config.yaml
targets: ["emotion"]
muon_scale: "original"
lr: 0.024
grad_clip: 1.0
Rows from block 7 of a small sound classifier, named by matrix and row number. Rows with one number belong to one channel. Each number is 500 + 40 x the weight over its row's rms, rounded and kept within 0 to 999. All counts start at 0. Numbers have three digits each. After the name is the row's rms in percent of the matrix's.
Before each channel's rows are labels from the 100 clips, of 14976, where the channel reaches its highest value: "top examples" is what is common among them. Only what is clearly more common there than usual is listed. The data: acted Russian speech (Dusha).
# r30: branch 2 reduce pointwise conv (model.blocks.7.r3.0.weight, 96x384x1x1), inputs 0-127
# b30: branch 2 3x3 conv (model.blocks.7.b3.0.weight, 144x96x3x3, transposed, each kernel summed), outputs 0-143

top examples: emotion: angry
r30.42 097:483464475505463501459457480492532417465518472540599554473523498572490474512431412567524523458572487536502470432540504544443421476479537446463411565472488510459508523481487536480494486516486450538470484481542584474570507432465530437527474499482454520461521493598411532449495575477480499528528484511484521487584525456504474560554443495541504524475524521432575449484534519486438496542575
b30.42 088:405502511462504505489483553483521475457493434542497524496462486480506456524501479557413476606548558511508465526437501435554500538490519489479423479515547533579513462512508457460487460479472459444476490486433489525519417465504463529494491471468510484519502478518545515370501476535493560462498378498484535488606492468435528451499506475473539479552432543532515481480488512460503519506516462448500506437541477448484484528433413533477512

top examples: emotion: positive
r30.74 101:499474491489488534526481510516486472480549573446536495544556580446474494419501443529540456481472520557534539475482508483454472476560425489406455466498512489567522521498497514506500452481530466462530455414508489525454488520627523487511494418492484539483504459650568444502484565445542492506474444544466509527494552451540467577585438463517546487525499565437504521524509528468439512489479
b30.74 111:510426504503478525526449415455535485495552492450539526555490497551513444539499472430440443514477540550503510565423475410516479516430466476478448526473477445487464465521428474506488515440498491414445533455496455515502553469469512469465513558539550533466515416530577488471481500471462479524447501532475499509487494482534483455511498439552471423508466491463552465437430492556452557400568498555462484562508505476505503454501460490478521

top examples: emotion: positive
r30.13 100:475532496485491553531456486474549484429420542535527480497492478462478442454514576501479532488570453462510523499449455457535497524472392490438548422474509554490443448495496595604509555561517545537524435480612546456597436445506551411535481450523515621459453474432468427412631506499521492481536542468381501505451516577574484450532505532504482555518534449490501473482521480484479532469501
b30.13 083:485493485473509491476488545490399518494506480516485494469492554497503498530518523553492448503481488502463456438443478443585445419454518514495487446587521474528552475553478445566475460487476487457491468513440482567547552500426540501508567466540455498535507497510573453511422525490508463469499497495449475447571454436543511521476507537565479539523455517552418436479415539463471471494460475415484474405484515493454441507506441454477487

top examples: emotion: positive
r30.30 095:570488487504498485492529559513486506551537485546478473498490505491527477444510408471526529490472509487430519551480508419620468470446488562497439470506544464507533401493440406434431516482505571504514564477518493430472509543462494545465462479518464474451566547399477522492544511587480567450487410439477493635471580536502472500458457521497551495539476495475503443475485497498468521499478
b30.30 094:462414496525485534497406474482468495472490494481488498531472474474502438469558524444481552508421483505442536560482494499481548453491501504416477523515559525442486459525539513491476493479538457452443500563516473479486507487478513460507509411481470429436449493469469496464456459412491501475512532517543502489565475498571514447493516453556534477492466522490482462475490577571495455502516477504462411458594522378519430481441493425462526

top examples: emotion: positive
r30.40 093:479603561428489501564513483494497526643507441485466429492433457590489597463525520438517614482461583474473492496425465524391539497447469546512428524492453548567454510475452584532430497445453444543529497465472472490400560457484479578586462502519495598391533545460456473472403459492490457503440605482471543496520530564491559533488520452515533446525521500440542532504409477428523518520483
b30.40 101:517535539550486473520530444463451452424456497454466480512504568464507524508511434508524496462523454458501537519500440496493527443470476468461541443570443477493457481550501492441498504509526452493491462532486524512429491539510546493503539474403439470476479453579471502530500495497504404503575473544447557496446486513482448504486444507464557556400513463500428434519462572500453428456473503486443480433541486496436478491493423453496559

top examples: emotion: positive
r30.87 095:550542498483481501471534492548470494524506506505457471487540526483472372474483535404515588490527430480499469503483498501495493490505485494546434498519515470434484533510468474461616539482497483566593577491489506493557551425482518534435452526467496438434463497476555527558477500535464572481501499494484520547508564568474537495461485485501488512436486506435398416434458525436535485484489
b30.87 097:566499427531521464516489458491451536491540501455449427531510459492546502521537531451478451434467480484506462607550479510480540541512452495437446473565535560443504457521515518510483559529457489430536567536467415501457541508557528469518527440512486520522491504526441494555460470521487449435540466416526500480480504471562505487528498508469577524507513441550450509482422473530560474514454441530497456518572542472429547436457473483486470

top examples: emotion: positive
r30.68 098:469457587451531478518503467518526483589475407467450456485490464472556587458568515489471523399539437523518487516532529523518476512523518502500453555538400453477509493535475496463504529430474564518535553491416470479495498531446459464476525388590457498458506471398481526508473422436417546496456461446469535493538463532491476493543535495514557480524469494460418571506502479507584506520470
b30.68 114:539440467407444497486433503494543498463465474478490520516487446432383495460501455501486516483421485448506501505502483530463509508474504475457531423559479504502426497531439479522480460533485519421483514449445509524444510465497502508460413475502517397477539485465505456463487468437464489443505475565452528421515453466503512438548488470455490426427464438488446502562530473477521518536538468483513444480538567512503444496430453498520447

top examples: emotion: sad
r30.11 101:503490522410578464460438537515486468486498507505508497551511475504529430475488440529458486419504521541512563493553534594517399453433521539573485471512562557470503490454485423564505461473518500510531529531532406562411552530484493454505517461573482528562513600529481437452545498512519487452559455505574456462521443581418549488470492492513548485437520506420532491477486405446539466460519
b30.11 088:474495551485574502508479506443585500549489520548447480484461480576510429464453481528457439473474486542457491453528487470569538449551471455494539459453510524459572498453489471499485501476527471465516595541473508512456580494513492511488433427503463459469469568455430516560500519558465470539496557500478453503422439508459485458566473497509573455472529476481519513502441461523499443526516504463507489500429421512509487524477375539523505

top examples: emotion: sad
r30.22 102:420395532488481477472485506398495600463479486512500477454487547483401503570508494534522499520486584536515485514490430519517440509462511542427506477487559562479545525447514553452467484540474550520488550443528487553514546526515507494528477472575548503516504518442527507528477515476516441453497553442564495501550488567525566635499498495535484525504465401452581561449564562471589489448532
b30.22 113:427446546462497477469443502421542508515561486468516459525510475590567446506519557563508516537501557485438552525491451442456417501484586540582484531519524480520528448515367495536499454492438470499532488508536476497540480537543513479526484513491462594466561507474526577536487490472477484492545477521477534502490473440540488487554489534504475498495639499506482529493451521454484532543502561469433517533480532532540493491478513506553506

top examples: emotion: neutral
r30.60 105:585542485545456543500458464506449452483467484499501457471548513446535555596474504486539547530489457551529560502529503538487430490401534477495423566563531542494466393522499508461491422493555455521515463510455439505481532531577524499421614481473456503474522508527556507470537550499508494532586548402486507514555449482480458474480464526581548489451532529452465471563522521498453484475559
b30.60 120:486552498513454496445519509455492526491538515476558503517475504550554568471526625523478561495455529453506456510482537507487506538486553456485478490391450495489467469487520444484538539532499444469490501478488438423528495456510409446472456587458548516532477474418452464491539483500507476517449531475487516568466566484587475471539530468516477415481536599481503554523541460527489514520485556424486546525488533539502570488497531448475461

top examples: emotion: neutral
r30.24 103:493552469527544526485524414475497569413498498453495538459417488516532455535478587523458522528560585474503531500512440497526482480506474574500498606491500508421475480539530485518449513486465572522451523473489496421493546466468460565539588515474493462513444514511470488526433502521424459508440562495444463438504479515428505468515492466555504489508501511635506518474461506506540466555520
b30.24 109:515512464468494507450563525476541432518541481534480515480451448471488537513566557465514482521463519473497531479533556466457455539480507523487475498409527472446455457462495537547523542571456490478475451453528457466586407498494527519570491445486555524458538455451450469456506421558422514493509543495473485495517494464535483588515466472501439456484534449503533536450427495460519567517472472487562515577524582524555556505529526470527427

top examples: emotion: angry
r30.4 104:484566524479480501521411574562472533531445562512544497452487533576507480502491490569480500470565537468470425528543462503464439450432449517428496531435580470456534479442494510476502439503504390444521588443492424551536476577531499500514473506500514499520476586468543460467456560472528555487442485506466520542486513440468563511536481476499530473537519473446580561488503493507498547486497
b30.4 102:448458536430555462606475523539496524459537532452497479537439427528523524520535493459540466381478467498479455454459503499533539546543468493472482526557468500573516516557491496519525498526569454482471574523487488459519551521458499490490477446468493507501525493529521532560490582487492456455540458419481534484437562465487598511520520495513529536548467534500531454536474457510591483499390473520528558567484456515467470473471549493464490

top examples: emotion: neutral
r30.45 096:518552455547480492542580492494477490431418460564487506574517514459488494490465524544537439502526559520451500508463468482463440525496408479430521535568548475487513526544443461460472429434499436470543489564423397558468511549517462499528446548508563414495498518496482467581447506472446554457451598484461438525464495502504437501520542558570545513541468484497445458495439412559494496580496
b30.45 104:468438539496443462460531521478509529460471486505549434414538530438478424469544503418434525493476497456472453504505543452474546485466419403523554481552455515476525499449486477553452548524474524503455530533477421500466528448438487466560525390566494552384528471463447474460502513488494488526469475451568525488473480550515518488491545518494538526514503510496511542516444518488474535470497452495506532458460466523480513437517497574454439

top examples: emotion: positive
r30.57 099:514455565479508543488640532452469488520515552555550472454519438474544501554501616494466470470481497439499451511518416473458501448470528480582436513490491474502523509497542488478551557523494520488495484557450568521492577540485453536485604540446530479473475492481534541605544492542488502496471447495478515486554557547511554396427504499504476472466436482496612497530548494430489529467486
b30.57 108:568517505472563512569456503610532543525513542471474447516481465427517607476537539533470521531586488520548455494548518493563523514553491547506514492515513514534478572504512486480592476489543553561487525523469519479528521543510526548512501470519478610547523486478477495550487539482534496484476444469500430509484524483563463480542482485471497498508460425588479516455397514526508443506472416547534485515494457419463571513531517504463530

top examples: emotion: positive
r30.51 096:490474533549460491513527484533468522459551487449442514548437526461502523468507521509581510452493487568567540477506511515440501490574506465536438480477474500487570490568446494502498504473637480534609482481517515497474424434510537501545490565536483425527508584592494483486532480474579465498548481453516480453496507487455493534475456494519438495530507463532508485515505482549488491496512
b30.51 092:483485497453427481521482501413525537528516498465505532498501501497486491496511527438490471459480405503486422525531500471424436539483458454464504486449457521490491495488509477441467491512489469435548524472474487457448486429413433474477509567507481530457506484403451466466423459447435432497477532456389517525517536531512477469538500498522507428548459496467520479558538511466576496482534498458503509487454426439601522510452484559484442

top examples: emotion: positive
r30.9 101:489446480489471463535418547535567478482475520494548545483461536491462474545507577494457535481512451507548547498494543522510499487544487485462542496527469498528492531507502476542509424554509547499488542463533443490480553562577496461516543452506491513502600509579519515571515523485538471558506510542423508492533481524498533465490558532416502495486499556498503461530489464481451510498595
b30.9 091:503429480435475479514479489505479483510492457472495524420517469545476475442434471497522514488504554495512470458481454436471551520449477461513431576512487566530529439503469501501473494471523511451505473464513493507490456405437485425471523525571498547432457452417534487429491426552517501494483474537462495478421522502483433492515506458583427499495489558446451498468519487457582447502483546510530476402430431462534425479481512497508516