Weights of a small sound classifier.
Training: muon at rate 0.024, held-out accuracy 77%.
Data: trained on acted Russian speech (Dusha), 26041 training examples, 33.4 epochs.
Rows from block 8 of a small sound classifier, named by matrix and row number. Each number is 128 + 24 x the weight over its row's rms, rounded and kept within 0 to 255. All counts start at 0. After the name is the row's rms in percent of the matrix's.
After each channel's rows are labels from the 100 clips, of 14976, where the channel reaches its highest value: "top examples" is what is common among them. Only what is clearly more common there than usual is listed. The data: acted Russian speech (Dusha).
# r30: branch 2 reduce pointwise conv (model.blocks.8.r3.0.weight, 96x384x1x1), inputs 192-383

r30.37 099 [141  87 140 114 151  95 127  93  94 161 160 107  79 150  96 119 116 101 142 112 146 143  96 107 155 132 127 148 142 167 112 156 163 149 183 122 175 111 132  87  95 177 130 116 110 118 159 152 164 120 158 130 116 135 126 120 148 154 115 122 105 113 128 119 134  86 131 119 121 131 123  90 118 130 107 125 132 132  94 133 114 128 109  98 126 159 140 147 143 101 121 137 136 126  97 109 139 116 119 130 123 129 116 145  99 113 116 137 112  92 125 140 107 117  86 113 112 135 118 103 158 114 155 144 122 130 156 134  82 141 115 130 111 114 108 166 146 136 138 146 107 116 153 123 122 117 103 119 132 134 104 123 130 144 126 150 133 126 122 133 120 122 126 137 133 146 141 112 129 126 119 116 166 134 119 125 122 123 139 137 124 140 124 135 155 110 122  84 176 133 103 122]
top examples: emotion: positive

r30.10 097 [123  94 111  98 125 144 132 103 131 131 132 171 149 138  77  75 100 142 112 142 120  83 109 140 105 133 134 157  68 132 119 149 138 128 153 171 148 113 161 118 131 132 115 156 121 132 166 115 120 142  88 142 135 140 101 132 102  98 106 106 131 150 106 147 124 129 160 132 126 131 151 134 166 157 134 139 122 137 103 136 134 134 166 140 131 114 127 137 103 108 137 119 135 149 127 110  99  88 120 109 142 154 167 117 132 123 137 129 136 122 140  99 110 135 149 122 135  93 129 119 123 149 132 134 116 110 118 135 119 143 120 129  98 119 135 122 116 134 152 132 164 140 113 135 116 141 125 106 135 127 115 131 135  95 135 125 125 137 136 147 118 166 120 146 118 102 124 145 123 135 135 127 102 118 119 146 200 121 116 109 154 135 128 112 127 119 134 125 145 111 161 132]
top examples: emotion: positive

r30.24 099 [120 135 128 118 144 118 112 118 117 127 110 119 108 128 125 142 141 138  87 110 117 115 133 100  90 107 170 116  92 121 135  96  85 150 165 103 104 155 207 112  97 196  92 148 130 132 135 172 125 110 107  84 146 154 156 118 116 125 141 149 142 113  90 135 117 161 132 120 136 113 166 114 111 134 114 149 123 136 142 131 131 114 142 154 168 143 138 104  85 120 133 149 140 155 100 141 147 128 142 119 120 105 107 139 162 121 120 132 142 103 166 100 135 137 152 128 129  97 138 103 137 117 142 114 146 151  83 120 159 133 120 175 128 154 157 130 104 130 126 101 137 147 157 138 107 122 125 145 160 152 115 124 151 149 154 121 162  80 131 119 117 140 112 145 136 117 122 133 130 123 114 120 127 107 140 131 112 107 104 133 137  88  75 109 115 113 139 131  81 104 107 129]
top examples: emotion: positive

r30.61 099 [ 97  97 129 101 141 174  90  95 130 116  96 132 132 147 106 137 136 120 116 167 115 147 104  94 109 160  94 130 137 111 182  97 134 152 121 147 101 131 142 174 112 127 117 126 115  91  94 129 129 115 112 130 118 151 113 109 114 127 130 134 119 144 107 122 122 113 116 105 132 126 106  89 105 148 134 137 111 106 114 137 118 161 117 127 112 103  94 131 103 136 124 105 109 123 143 123 124 137  98 125 145 131 124 142 109 132 146 132 146  99 133 124 131 114 127 121 145 100 156 130 103 106 161 112  99 118 156 103 168 104  95 122 108 149  92 102 153 119 141 108 123 137 155 145 154 112 130 127  98 154 153 172 108 155 135 107  92 114 126 137 110 122 134 145 120  90 114 150  94 126 131 166 113 136 144 146 104 111 135 139 126 114 111 118 130 134 158 144 108 136 126  90]
top examples: emotion: sad

r30.87 102 [137 131 120 109 137  96 134  96 130 126  75 146 106 172 125  90 111 144  92 143  99  95 140 152 154 137  89 131  95 100 112  97 146 109 161  72 121 151 157 118 154 136 100 132 107 113 152 108 153 143 140 140 166 129 157 143 128 154 139 155 112 118 116 117 145 117 120 109  99 145 118 126 122 140 120 117 149 105 132 118 124 116 107 116 123 102 122 149 143 129 128 125  97 130 153 164 152 119 110 115 112 111 118 146 126  92 143 143 135  95 132 153 134  96 155 131 117 124 109 129 138 111 130 140 139 110 141 147 126 134 110 118 147 122  94 167 142 129 140 122 149 131 112 116 137 133 128 135 141 121 156 101 140 126 139 140 142 186 136 137 144  97 110 118 121  98 114 127 103 159 119 109 109 145 109 140 101 147 139 122 144 137 127 132 117 132 142  91 116 143 116 130]
top examples: emotion: positive

r30.86 097 [154 139 103 154 181  87 136 146 147 112 128 115  79 170 161 151 141 111 115 136 114 152 127 130 113 115 121 139  77 111 177  92 119 128  80  96  99 160 128 137 118 140 110 108  83 115 129 111 114 131 107 130 140 120 176 141 139 110 171  90 119 134 132 134 105 153 147 140 112 119 133 127 109 128 158 120  98 126 144 127 135 128  85 119 141  98 103 156 113 147 175 150 132 133 124 111 129 109 114 121 118 144 161 160  99 120 151 116 167 132 126 184 106 129 150  97 140 141 114 128 134 127 143 104 153 149 123 132 169 142 110 127 135 130 130 113 124 122 131 130 108 131 123 142 112 124 144 120 134 148 119 161 119 151 145 120 123 134 116 125 121 149  80 106 148 113 115 101 140 122 137 151 153 121 111 127 142 127 129 102 144 132 110 105 150 113 142 122  97 126 107 138]
top examples: emotion: sad

r30.71 100 [105  96 109 130 164 141 121 115 103 114 161 184 111 153 138 146 125 121 151 120 104 141 161  72 106 130 130 142 125 113 178 139 133  89 157 131 129 156 113 129 110 126 138 108 147 154 118 114 145 174 176  95 173 115 120 118 150 151 124  89 149 105 140 129  94 167  99 149 137 156 132 153 139 120 113 135 122 130 189 110 125 136 101 159 165 109 167 107 157 159 129 129 133 146 106 122 124 154 142 122 111 121 126 106 154 141 102 182 118 105 148 114 124 109  99 107 128 108 130 117 126 158 111 119 139 132 118 180 142 109 163 131  96 107  97 196 130 140 120 143 141 113 104 121 130 103 116 156  95 193 167 146  96 129 116 129 137  94 135 165 111 136 143 127 146 156  99 127  98 135 133 135 153 119 115 108 119  91 102 131 125 152 128 138 155 117 100 105 147 134 167 120]
top examples: emotion: positive

r30.58 100 [111 114 130 138  95  91 137 137 144 195 116 148 164 176 118 130 180 153 110 124 112 136 167 128 116 125  90 106 154 114 117 128 133 123 177 192 111 152 126 108 138 156 147 134 116 167 112 115 131 151 147 144 122 101 127  96 116 140 155 123 137 117 102 135 139  83 144 105 164 125 134 147 127 142 136  99 134 100 117  85 108 147  98 133 138 126 124 154 146 112 135 126 149  96 170 109 100 138 108 162 170 122 153 125 115 128 111 167 112 126  51  98 102 126 119 128 106  83 124 115 144 142 145 139 133 151 121 120 140 131 165 140 117 120 131 123 126 132 113 125 127 135  98 153 133 113 144 118 110 118 146 134 130 105 105 117 137 161 149 142 122 135 112  83 103 137 110 113 114 121 158 140 130 123 134 116 132 116 151 138 138 131 157 115 106 108 119 146 126 127 125 138]
top examples: emotion: positive

r30.79 099 [102 133  80 105  97 129 126 149 140 123 102 139 149 137 105 188 105 143 108 132 166 121 157 118 146 140 129 138 158 113 110 150 161 147 115 138  91 127 128 101 115 119 183 108 165 109 124 122 115 110 168  95 144 165 138 118 179 121 126 134 141 126 126 120 116 137  95 148 112 125 157 123 136 131  92 127  95 134 151  90 102 118 113 176 175 175 140 160 132 144 121 136 127 149 138 102 124 117 136 125  97 115 132  94  99 136 135 188 122 115 137 108 122  98 105 110 124 119  91  98 131 184 108 121 128 123 115 124 139 114 154 146 127 130 116 124 138 119 143 134  98 101 122 148 116 104 116 120 110 124 108 102 159 146  92 107 118 155 128 122 123 112 120 121 137 150 121  73 155 116 119 109 140 179 113 114 157 171 144 129 158 133 141 143 146 150 113 146  97 134 139 136]
top examples: emotion: angry

r30.81 096 [114 142 137 150  98 127 142 117 134 129 142 177 150 137 142  88 104 109 105  97 138 153 109 109 134 105 118  96 137 143  90 115 196 146 141  71  81  91 136 154 103  71 115 128 161 141 145 123 140 123 136 109 128 132 123 114 139 146  76 109 125 168 140 152 118 131 114 102 141 105 132 122 110 104 131 104 127 106 128  89 108 180 120 158 112 116 110  88 147 140 159  88 171 146 138 136 133  97 134 130 110 144 152 102 132 131 102 147 101 103 110 166 124 141 129 170 123 145 143 137 120 144 149 115 133 112 110 123 125 132 122 150 131 144 119 149 130 136 171 153 132 125 149 160 151 148 123 135 132 130 142 178 120 144 138 118 161 144 128 139 126 126 114  94 135 116 140 108 141 130 121 123 129 143  96 109 126 169 105 123 139 136 125 121 139 124 146 123 128 123 120 119]
top examples: emotion: positive

r30.75 104 [118 123 138 103  79 139 136 104 105  98 107 150 168 152 149 126 132 143 163 119 105 101 124 135 131  96 140 113  92 118 118 138 154 123 182 169 183 121 124 140 115  82 147 112 154 100 159 136 121 112 144 159 130 107 116 126  96 142 123 111 109 154 103 114 154 107 143 113 119 115 109 124 134 118 156 123 127 124 111 111 138  84  94 123 129 117 110  98 117 156 148 148 169 117 151 134 102 108 118 159 146 115 141 131 107 120 143 142 143 151 110 140  95 145 126 115 100 147 129 162 149 124 124 116 117 109 140 125 134 114 134 122 136 130 135  86 158 137 120 127  97 118 148 122 119 149 120 164 103 142 117 103  94 110 156 127  93 180 109 119 116 150 103 124 133 153  77 108 156 135 100 154 105 154 126 169 149 125 122 163 154 107 142 108 160 120 127 130 120 153 148 132]
top examples: emotion: neutral

r30.90 100 [141 117 142 135 112 111 100 188  88 122 135 110 161  87 106 182 151 134 121 166 144 172 165 139 157 143 168 163 102 123  91 166 112 133 163 204 154 108 131 116 145 116 166 166 162 130 102 113 145 127 121 115 149 144 136 144 154 129 126 138 106 130 166 122 105 123 141 166 121 136  96 126  97 148 119  88 132 128 128 118 106 164 144  94 142 146 111 142 161 154 147  90 126 123 120 111 126 132 153 128 127 121 122 111 127 135 146 111 200 117 103 119 136 125 126 199 103  87 138 139  95 101 167 116 130 149 142 105 121 137 112 115 104 129 176 116 157 101 155 108 128  95 141 133 160 116 115 148 152 119 131 111 133 121 125 139 109 102 142 136 117 125 133 136 111  88 152 142 136 120 144 135 160 163 116 111 136 121 126 114 107 139 119 124 157 126 139 134 144 108 129 143]
top examples: emotion: positive

r30.72 104 [144 137 120 125 146 113 106 112 147  95 106 144 100 101 122  90 130 138 125 101  79 108 125 123 134 106 154 135 135 111 115 194 101 137 156 143  96 177 173 122 113  88 132 113 136 150  97 118 150 109 157 126 142 107 125 117  92 160 164 128 149 119 135 167 120  95 108 130  94 127 142 130 143  92 101 168 149 128 131 128 161 144 113 136 124 116 145 157 122  99 115  89 101 119 119 155 178 126 150 117  85 100 103 120 166 116 148 148  83 121 102 162 116 175 111 142 130 135 124 100 178 118  86 111 131 116 150 161 168 109 113  97 171 145 150 119 148 123 143 171 155 142 106 112 120 116 142 117 100 112 117 148 136 150 104 125 146 119 124  87 128 167  97 111 158 117 102 128 120 143 156 127 111 114 152 152 159 120 140 163 179 102  90 106 133 137 118 125  90 162 126 106]
top examples: emotion: neutral

r30.64 098 [ 98  92 143  83 136 146 102 117 132 151 141 103  94  87  75 146 102  68 155 132 149 143  97 120 158 142 129 104 150 127 145 121 162 135 149  69 139 116 153 117 152 146 121  98 119 103 133  72 121 120 117 145 118 115 114 105 142  82 121  63  88 102 165 141 133 146 157 130  95 139 124 117 105 130 143 110 116 108 130 130 114 145 154 125 124 112 114 139 112 108 157  99 152 115 105 122 130 140 127 110 112 135 122 143 118 112 129 118 134 119 143 148 137 100 122 123 115 134 122 154 141 154 136 138 172 106 115 138 147 141 117 128 122 114 132  92 106  97 135 111 117 111  96 128 142 109 111 179 124 124 140  86 121 121 127 136 142 126 126 121 113 139 131 122 111 121 102 124 153 122 104 131  88 146  65 136  90 137 143 119 160 114 125 152 143 103 121 105 154 138 154 140]
top examples: emotion: positive

r30.33 101 [ 88 130 120 170 139 134 105 132 114 149 124 113 138 137 125  96 155 158  93 133 168 137 155 126 190 110 120 123 157 145 115 145 136 114 116 113 139 150 113 101 142 146 144 165 110 108 110 153 102 155 167 110 121 115  91 123  88 141 103  94 149 116 121 142 115 128  99 120 149 107 162 103 129 134 154 182 130 138 132 135 149 173 151 106 134 132 132 130 127 125  89 115 122 135 112 143 116 101 130  82 127 145 148 127 149 164 135 119 119 106 134 138 118 132  78  96 175 128 107  93 124 127 137 103 143 126 162 164  77 119 150 109 109 140 131 140 138 159 143 123 183 136 153 128 130 156 114 159 140 154 106 135 145 119 144 115 115 149 126 115 138 122 150  98 137 140  73  87 102 130  97 132 123 157 104 121 110 131 115 141 110 106 118 104 136 102 135 132 139 118 150 125]
top examples: emotion: positive

r30.78 094 [137  97  97 149 121 140 101 156 114 125 115 125 132 119 142 153  98 108 134 137 118 150 116  84  81 126 119 131  97 140 142 152 146 166 158 151 125 150 123 202 126 118 171 106 130 138 124  85 151 103 123 128 110 105 140 142 125 141 140 154 105 108 132 122 147 123 127 127 133 126 121 133 104 140 135 111 125 142 112 121 109 136 127 151 129 131 135 128  81 193 143 110 151 133 109 106 159 142 119 131 134 159 113 111 131 127 128 132  94 109 115 119 154  91 147 145  99 156 148 107 120 158 102 151 137 140 128 140 116 129 105 120 130 126 123 148 152 121 127 144  74 138 145 138 111 124 132 111 125 123 128 130 139 141 109 128 120 128 140 114 120 130 142 110 114 126 150 146 145 118 128 104 117  90 171 107 112 143 110 123  61 105 123 123 110 112 104 105 163 113 127 143]
top examples: emotion: positive

r30.42 098 [132 153 136 152 115 106 124 127 152  98 151 108 112 164 134 151 119 124 114  96 144 163 161 136 117 141 111 101 138 126 135 141 103 175 146 146 139 147 113 139 111 135 146 134 127 100  97 140 101 120 115  72 167 152 130 141 109 121 135 132 122 133 137  97 111 129 108 122 120 144 122 140 112 103 134 140 131  96 119 105 135 159 135 147 149 125 109 155 160 103 127 114 150 122 138 128 130 114 114 166 117 128 127 115  87 129 159 118 141 111 149 132 156 121 117 156 134 102 100 122 141 114 133  82  99 133 134 150 117  99 134 124 123 136 151  87 105 121 165 122 115 126 112 134 113 143 169 125 129 129 116 196  96 109 126  96 120 150 137 130 107 116 146  73 105 112 124 150 141 121 144 125 115 103 159 103 118 111 110  71 101 124 152 125 122 130 129 122  98  80 147 129]
top examples: emotion: positive

r30.95 097 [ 94 139 154 160  96 116 119 130 180 142  92  86 104 148 111 147 147 120 134 102 162 121 157 122 149 120 140 105 122 147  93 108 127 131 120 129 118  95 146  99 150 192 103 175 146 166 122 143 138 126 105 155 144 120 131 150 106 155  95 117 152 115 114 149 116 145 168 109  87  99 137 101  95 114 120 115  97 148 135 122 124 114 166  88 123 137 139 111 133 103 129 116 137 120 154 105  64 107 133 136 135 138  89 166  93 133 141 125 146 111 132 117 132 148 140 119 114 116 112 134 102 148 146 150 107 112 121 122 143 116 114 124  83 117 137 133 158 122  79  97 123 127 124 135 154 124 146 122 112 125 123 109 117 141 147 128 130 142 106 129 121 161 134 103 135 129 132  92 140 154 136 145 129 123 143 128 104 156 140 150 146 135  86  99  89 114 116 105 137 143 132 133]
top examples: emotion: neutral

r30.30 101 [143 137 138 122 139  99 119 153 111 143 181  76 106 156 149 113 119 116 138 102 114 150 141 147 136 115 116 115 108  97 111  97 159 132 128  96 138 148 129 146 116  83 135  97 119 128 149 206 145 111 110 173 103  83 128 118 122  95 112 160 126 150 134 102 142 133 144 153 129  88 140 124 104  97 151 117 150 132 138 137  90 112  80 115 160  90 117 148 158 125 142 119 142 149 138 146 130  99  88 128 163  91 127 168 162 122 113 127 108 138 132 112 119 158 121 116  94 124 139 154 132 142 117 169 152 142 123 125 185 105 126 171 127 112 171 110 150 163 134 116 115 147 105  90 112 123 109 150 150  92 112 146 108 114 127 131 145 118 123 115 112 137 109 123 147  96 106  68 125 139 114 128 135 159 122 102 136 123 114 132  96 117 111 153 136 116 115 152 134 142 151 115]
top examples: emotion: positive

r30.63 098 [107  61 101 136  77 115 104 135 124 137 123 170 138 133 148  94 154  98 109  96 151 149 144 117 130 127 119 150 101  91 132 107 100 128 184 155 141 124 133 119  97 173 157 159 119 131 177 109 143 116 102 150 119 145 145 156 119 160 128 149  94 121 130 136 123 106 120 120 114 122 130 145 107 122 127 104 133 122 116 125 106 142 119 110 108 143 128 164 174 107 136 115 124 121  95 135 132 124  95  93 113 138 125 120 117 120 115 117 130 130 113 162 120 105 157 149 114 108  96 115 161 125 138 133 118 114 146 158 131 142 109 158 149 107 123 146 145 136 133 132  95 148 125 145 125 116 111 117  95 109 114 147 110 164 156 130 152 115 138 139 133 124 134 115 127 119 118 125 138 131 123 145 168  98 101 150 125 125 141 123 158  93 104 144 130 153 105 138  79 101 108 152]
top examples: emotion: angry; emotion: positive

r30.85 101 [169 103 113 126  86 135 120 137 171 129 141 123 139 161 135 110 125 141  91 138 129 148 126 153 150 124 153 111 164 113 110 139 152 110 102 104 128 139 140 148 113  95 108 121 101  92 135  94 160 149 102 119 130 138 181 162 101 138 121 102 110  95 138 137  99 104 120 115 128 145 113 132 105 106 137 110 115 134 133  92 140 116 120 117 103 122 137 127 155 120 115 125  79 126 108 134 186 166 110  98 113 126  94 119 137 184 156 117 129  95 122 107 122 100 110 116 119 130 157 127 152 109 125 122 108 153 114 185 103 137  98 100 132 147 109 174 118 133 144 107 136 113 140 129 107 160 125 131 112 139 133 122 141 172 107 130 122 117 123 136 123 156 144 126 103 133 103 123 133 137 135 116 151 150 134 129 109 132 109 148 121 109 151 110 115 128 120 147 152 120 146 113]
top examples: emotion: neutral

r30.84 101 [118 112 165 114 119 120 158 125 129  70 152 151 125  83  94 129 100 117 113  95 161 145  88 153 168 132 101  82 138 138  99 115 139 114 110 171  93 146  96 126 131 126 105 180 173 172 153 100 144 170 124 126 124 133 157 155 137 163 113 106 116 139 134  97 157 119 153 113 150 146 107 154 138 120  92 134 137 153 123 129 129 146 140  97 124 136 113 114 157 122 129 149 127  94 137  97 168 165 115 156 138  90 148 140 137 122 129 107 132  84 124 147 139 147 122 177 132 109 109 169 123 115 158 153 139 108 152 143 116 144 137 131 137 116 120 142 114 134 125 127 103 145 115 118 124 159 106 115 130 112 156  94 122 182 130 130 130 153 122 137 154 108 147 137 130 128 151  85 132 117 157  93 138 137 119 126 129 122 137 151 147 140 139  96 125 151 131 128 132 127 132  99]
top examples: emotion: angry

r30.43 101 [112 162  79 145 105 128 155 132 145  99  97 200 132 124  65  74 138 141 123  87 152 149 115 129 106 156 130  95 159 145 142 160 120  87 138 136 139 132 115 129  87 126 143 120 159 142 106  74 117 139 113 114 110 139 144 122 111 140 139  95 128 117 143 127 120 128 135 146 135 146 119 138 138 157 155  98 147 109 147 132 120  75 109 119  93 130 124 134 144  89 172 152 138 120 152 140  89 174 102 148 109 134 133 132 131 129 121 134 142 150 114 131 115 117 148 124 129 168 154 172 170 115 138 115 114 139 103 108 155 138 155 123 167 125 133 135 114 120 148 150 149  97 121 122 145 138 119 139 121 121 103 104 126 135  75 136 121 111 141 109 127 122 162  93 115 135 100 112 100 131 150 131 130 120 152 146 119 110 116 144 105 135 137 149 155 123 117 117 131 111 135 101]
top examples: emotion: positive

r30.60 102 [124 112 109 129 147 122 140 127 102 146  98 130  62 188 123 113  88 126 130 103 128 119 141  94 143 128  91  78 118 142  90  87 148 112  93  85 134 133 161 107 135 141 107 148 152 138 171 120 154 132 121  82 137 158 111  87 115 148 154 102 160 116 125 183  92 127 135 134  95 118 214 122 119 143 107 149 132 112 172 194 171 105 122 156 151 119 172 143 108 134 138 127 140 130 128 182 120 151 112 118 117 147 103 131 140 146 131 126  99 150 165 129 155 137 133 116 169 167 105 117 147 148 126 111 113 157 114 130 162 124 144 138 169 182  97 130 123 120 132 105 126 143 132 141 104  99 135  89 125 145 145 131 139 132 138 120 122 117 118 130 127 116 100 139 122 137 111 182 141 101 112 106 145 119  93  90 118 143 136 134 120 159 124 120 159 146 116 126 125 114 107 166]
top examples: emotion: positive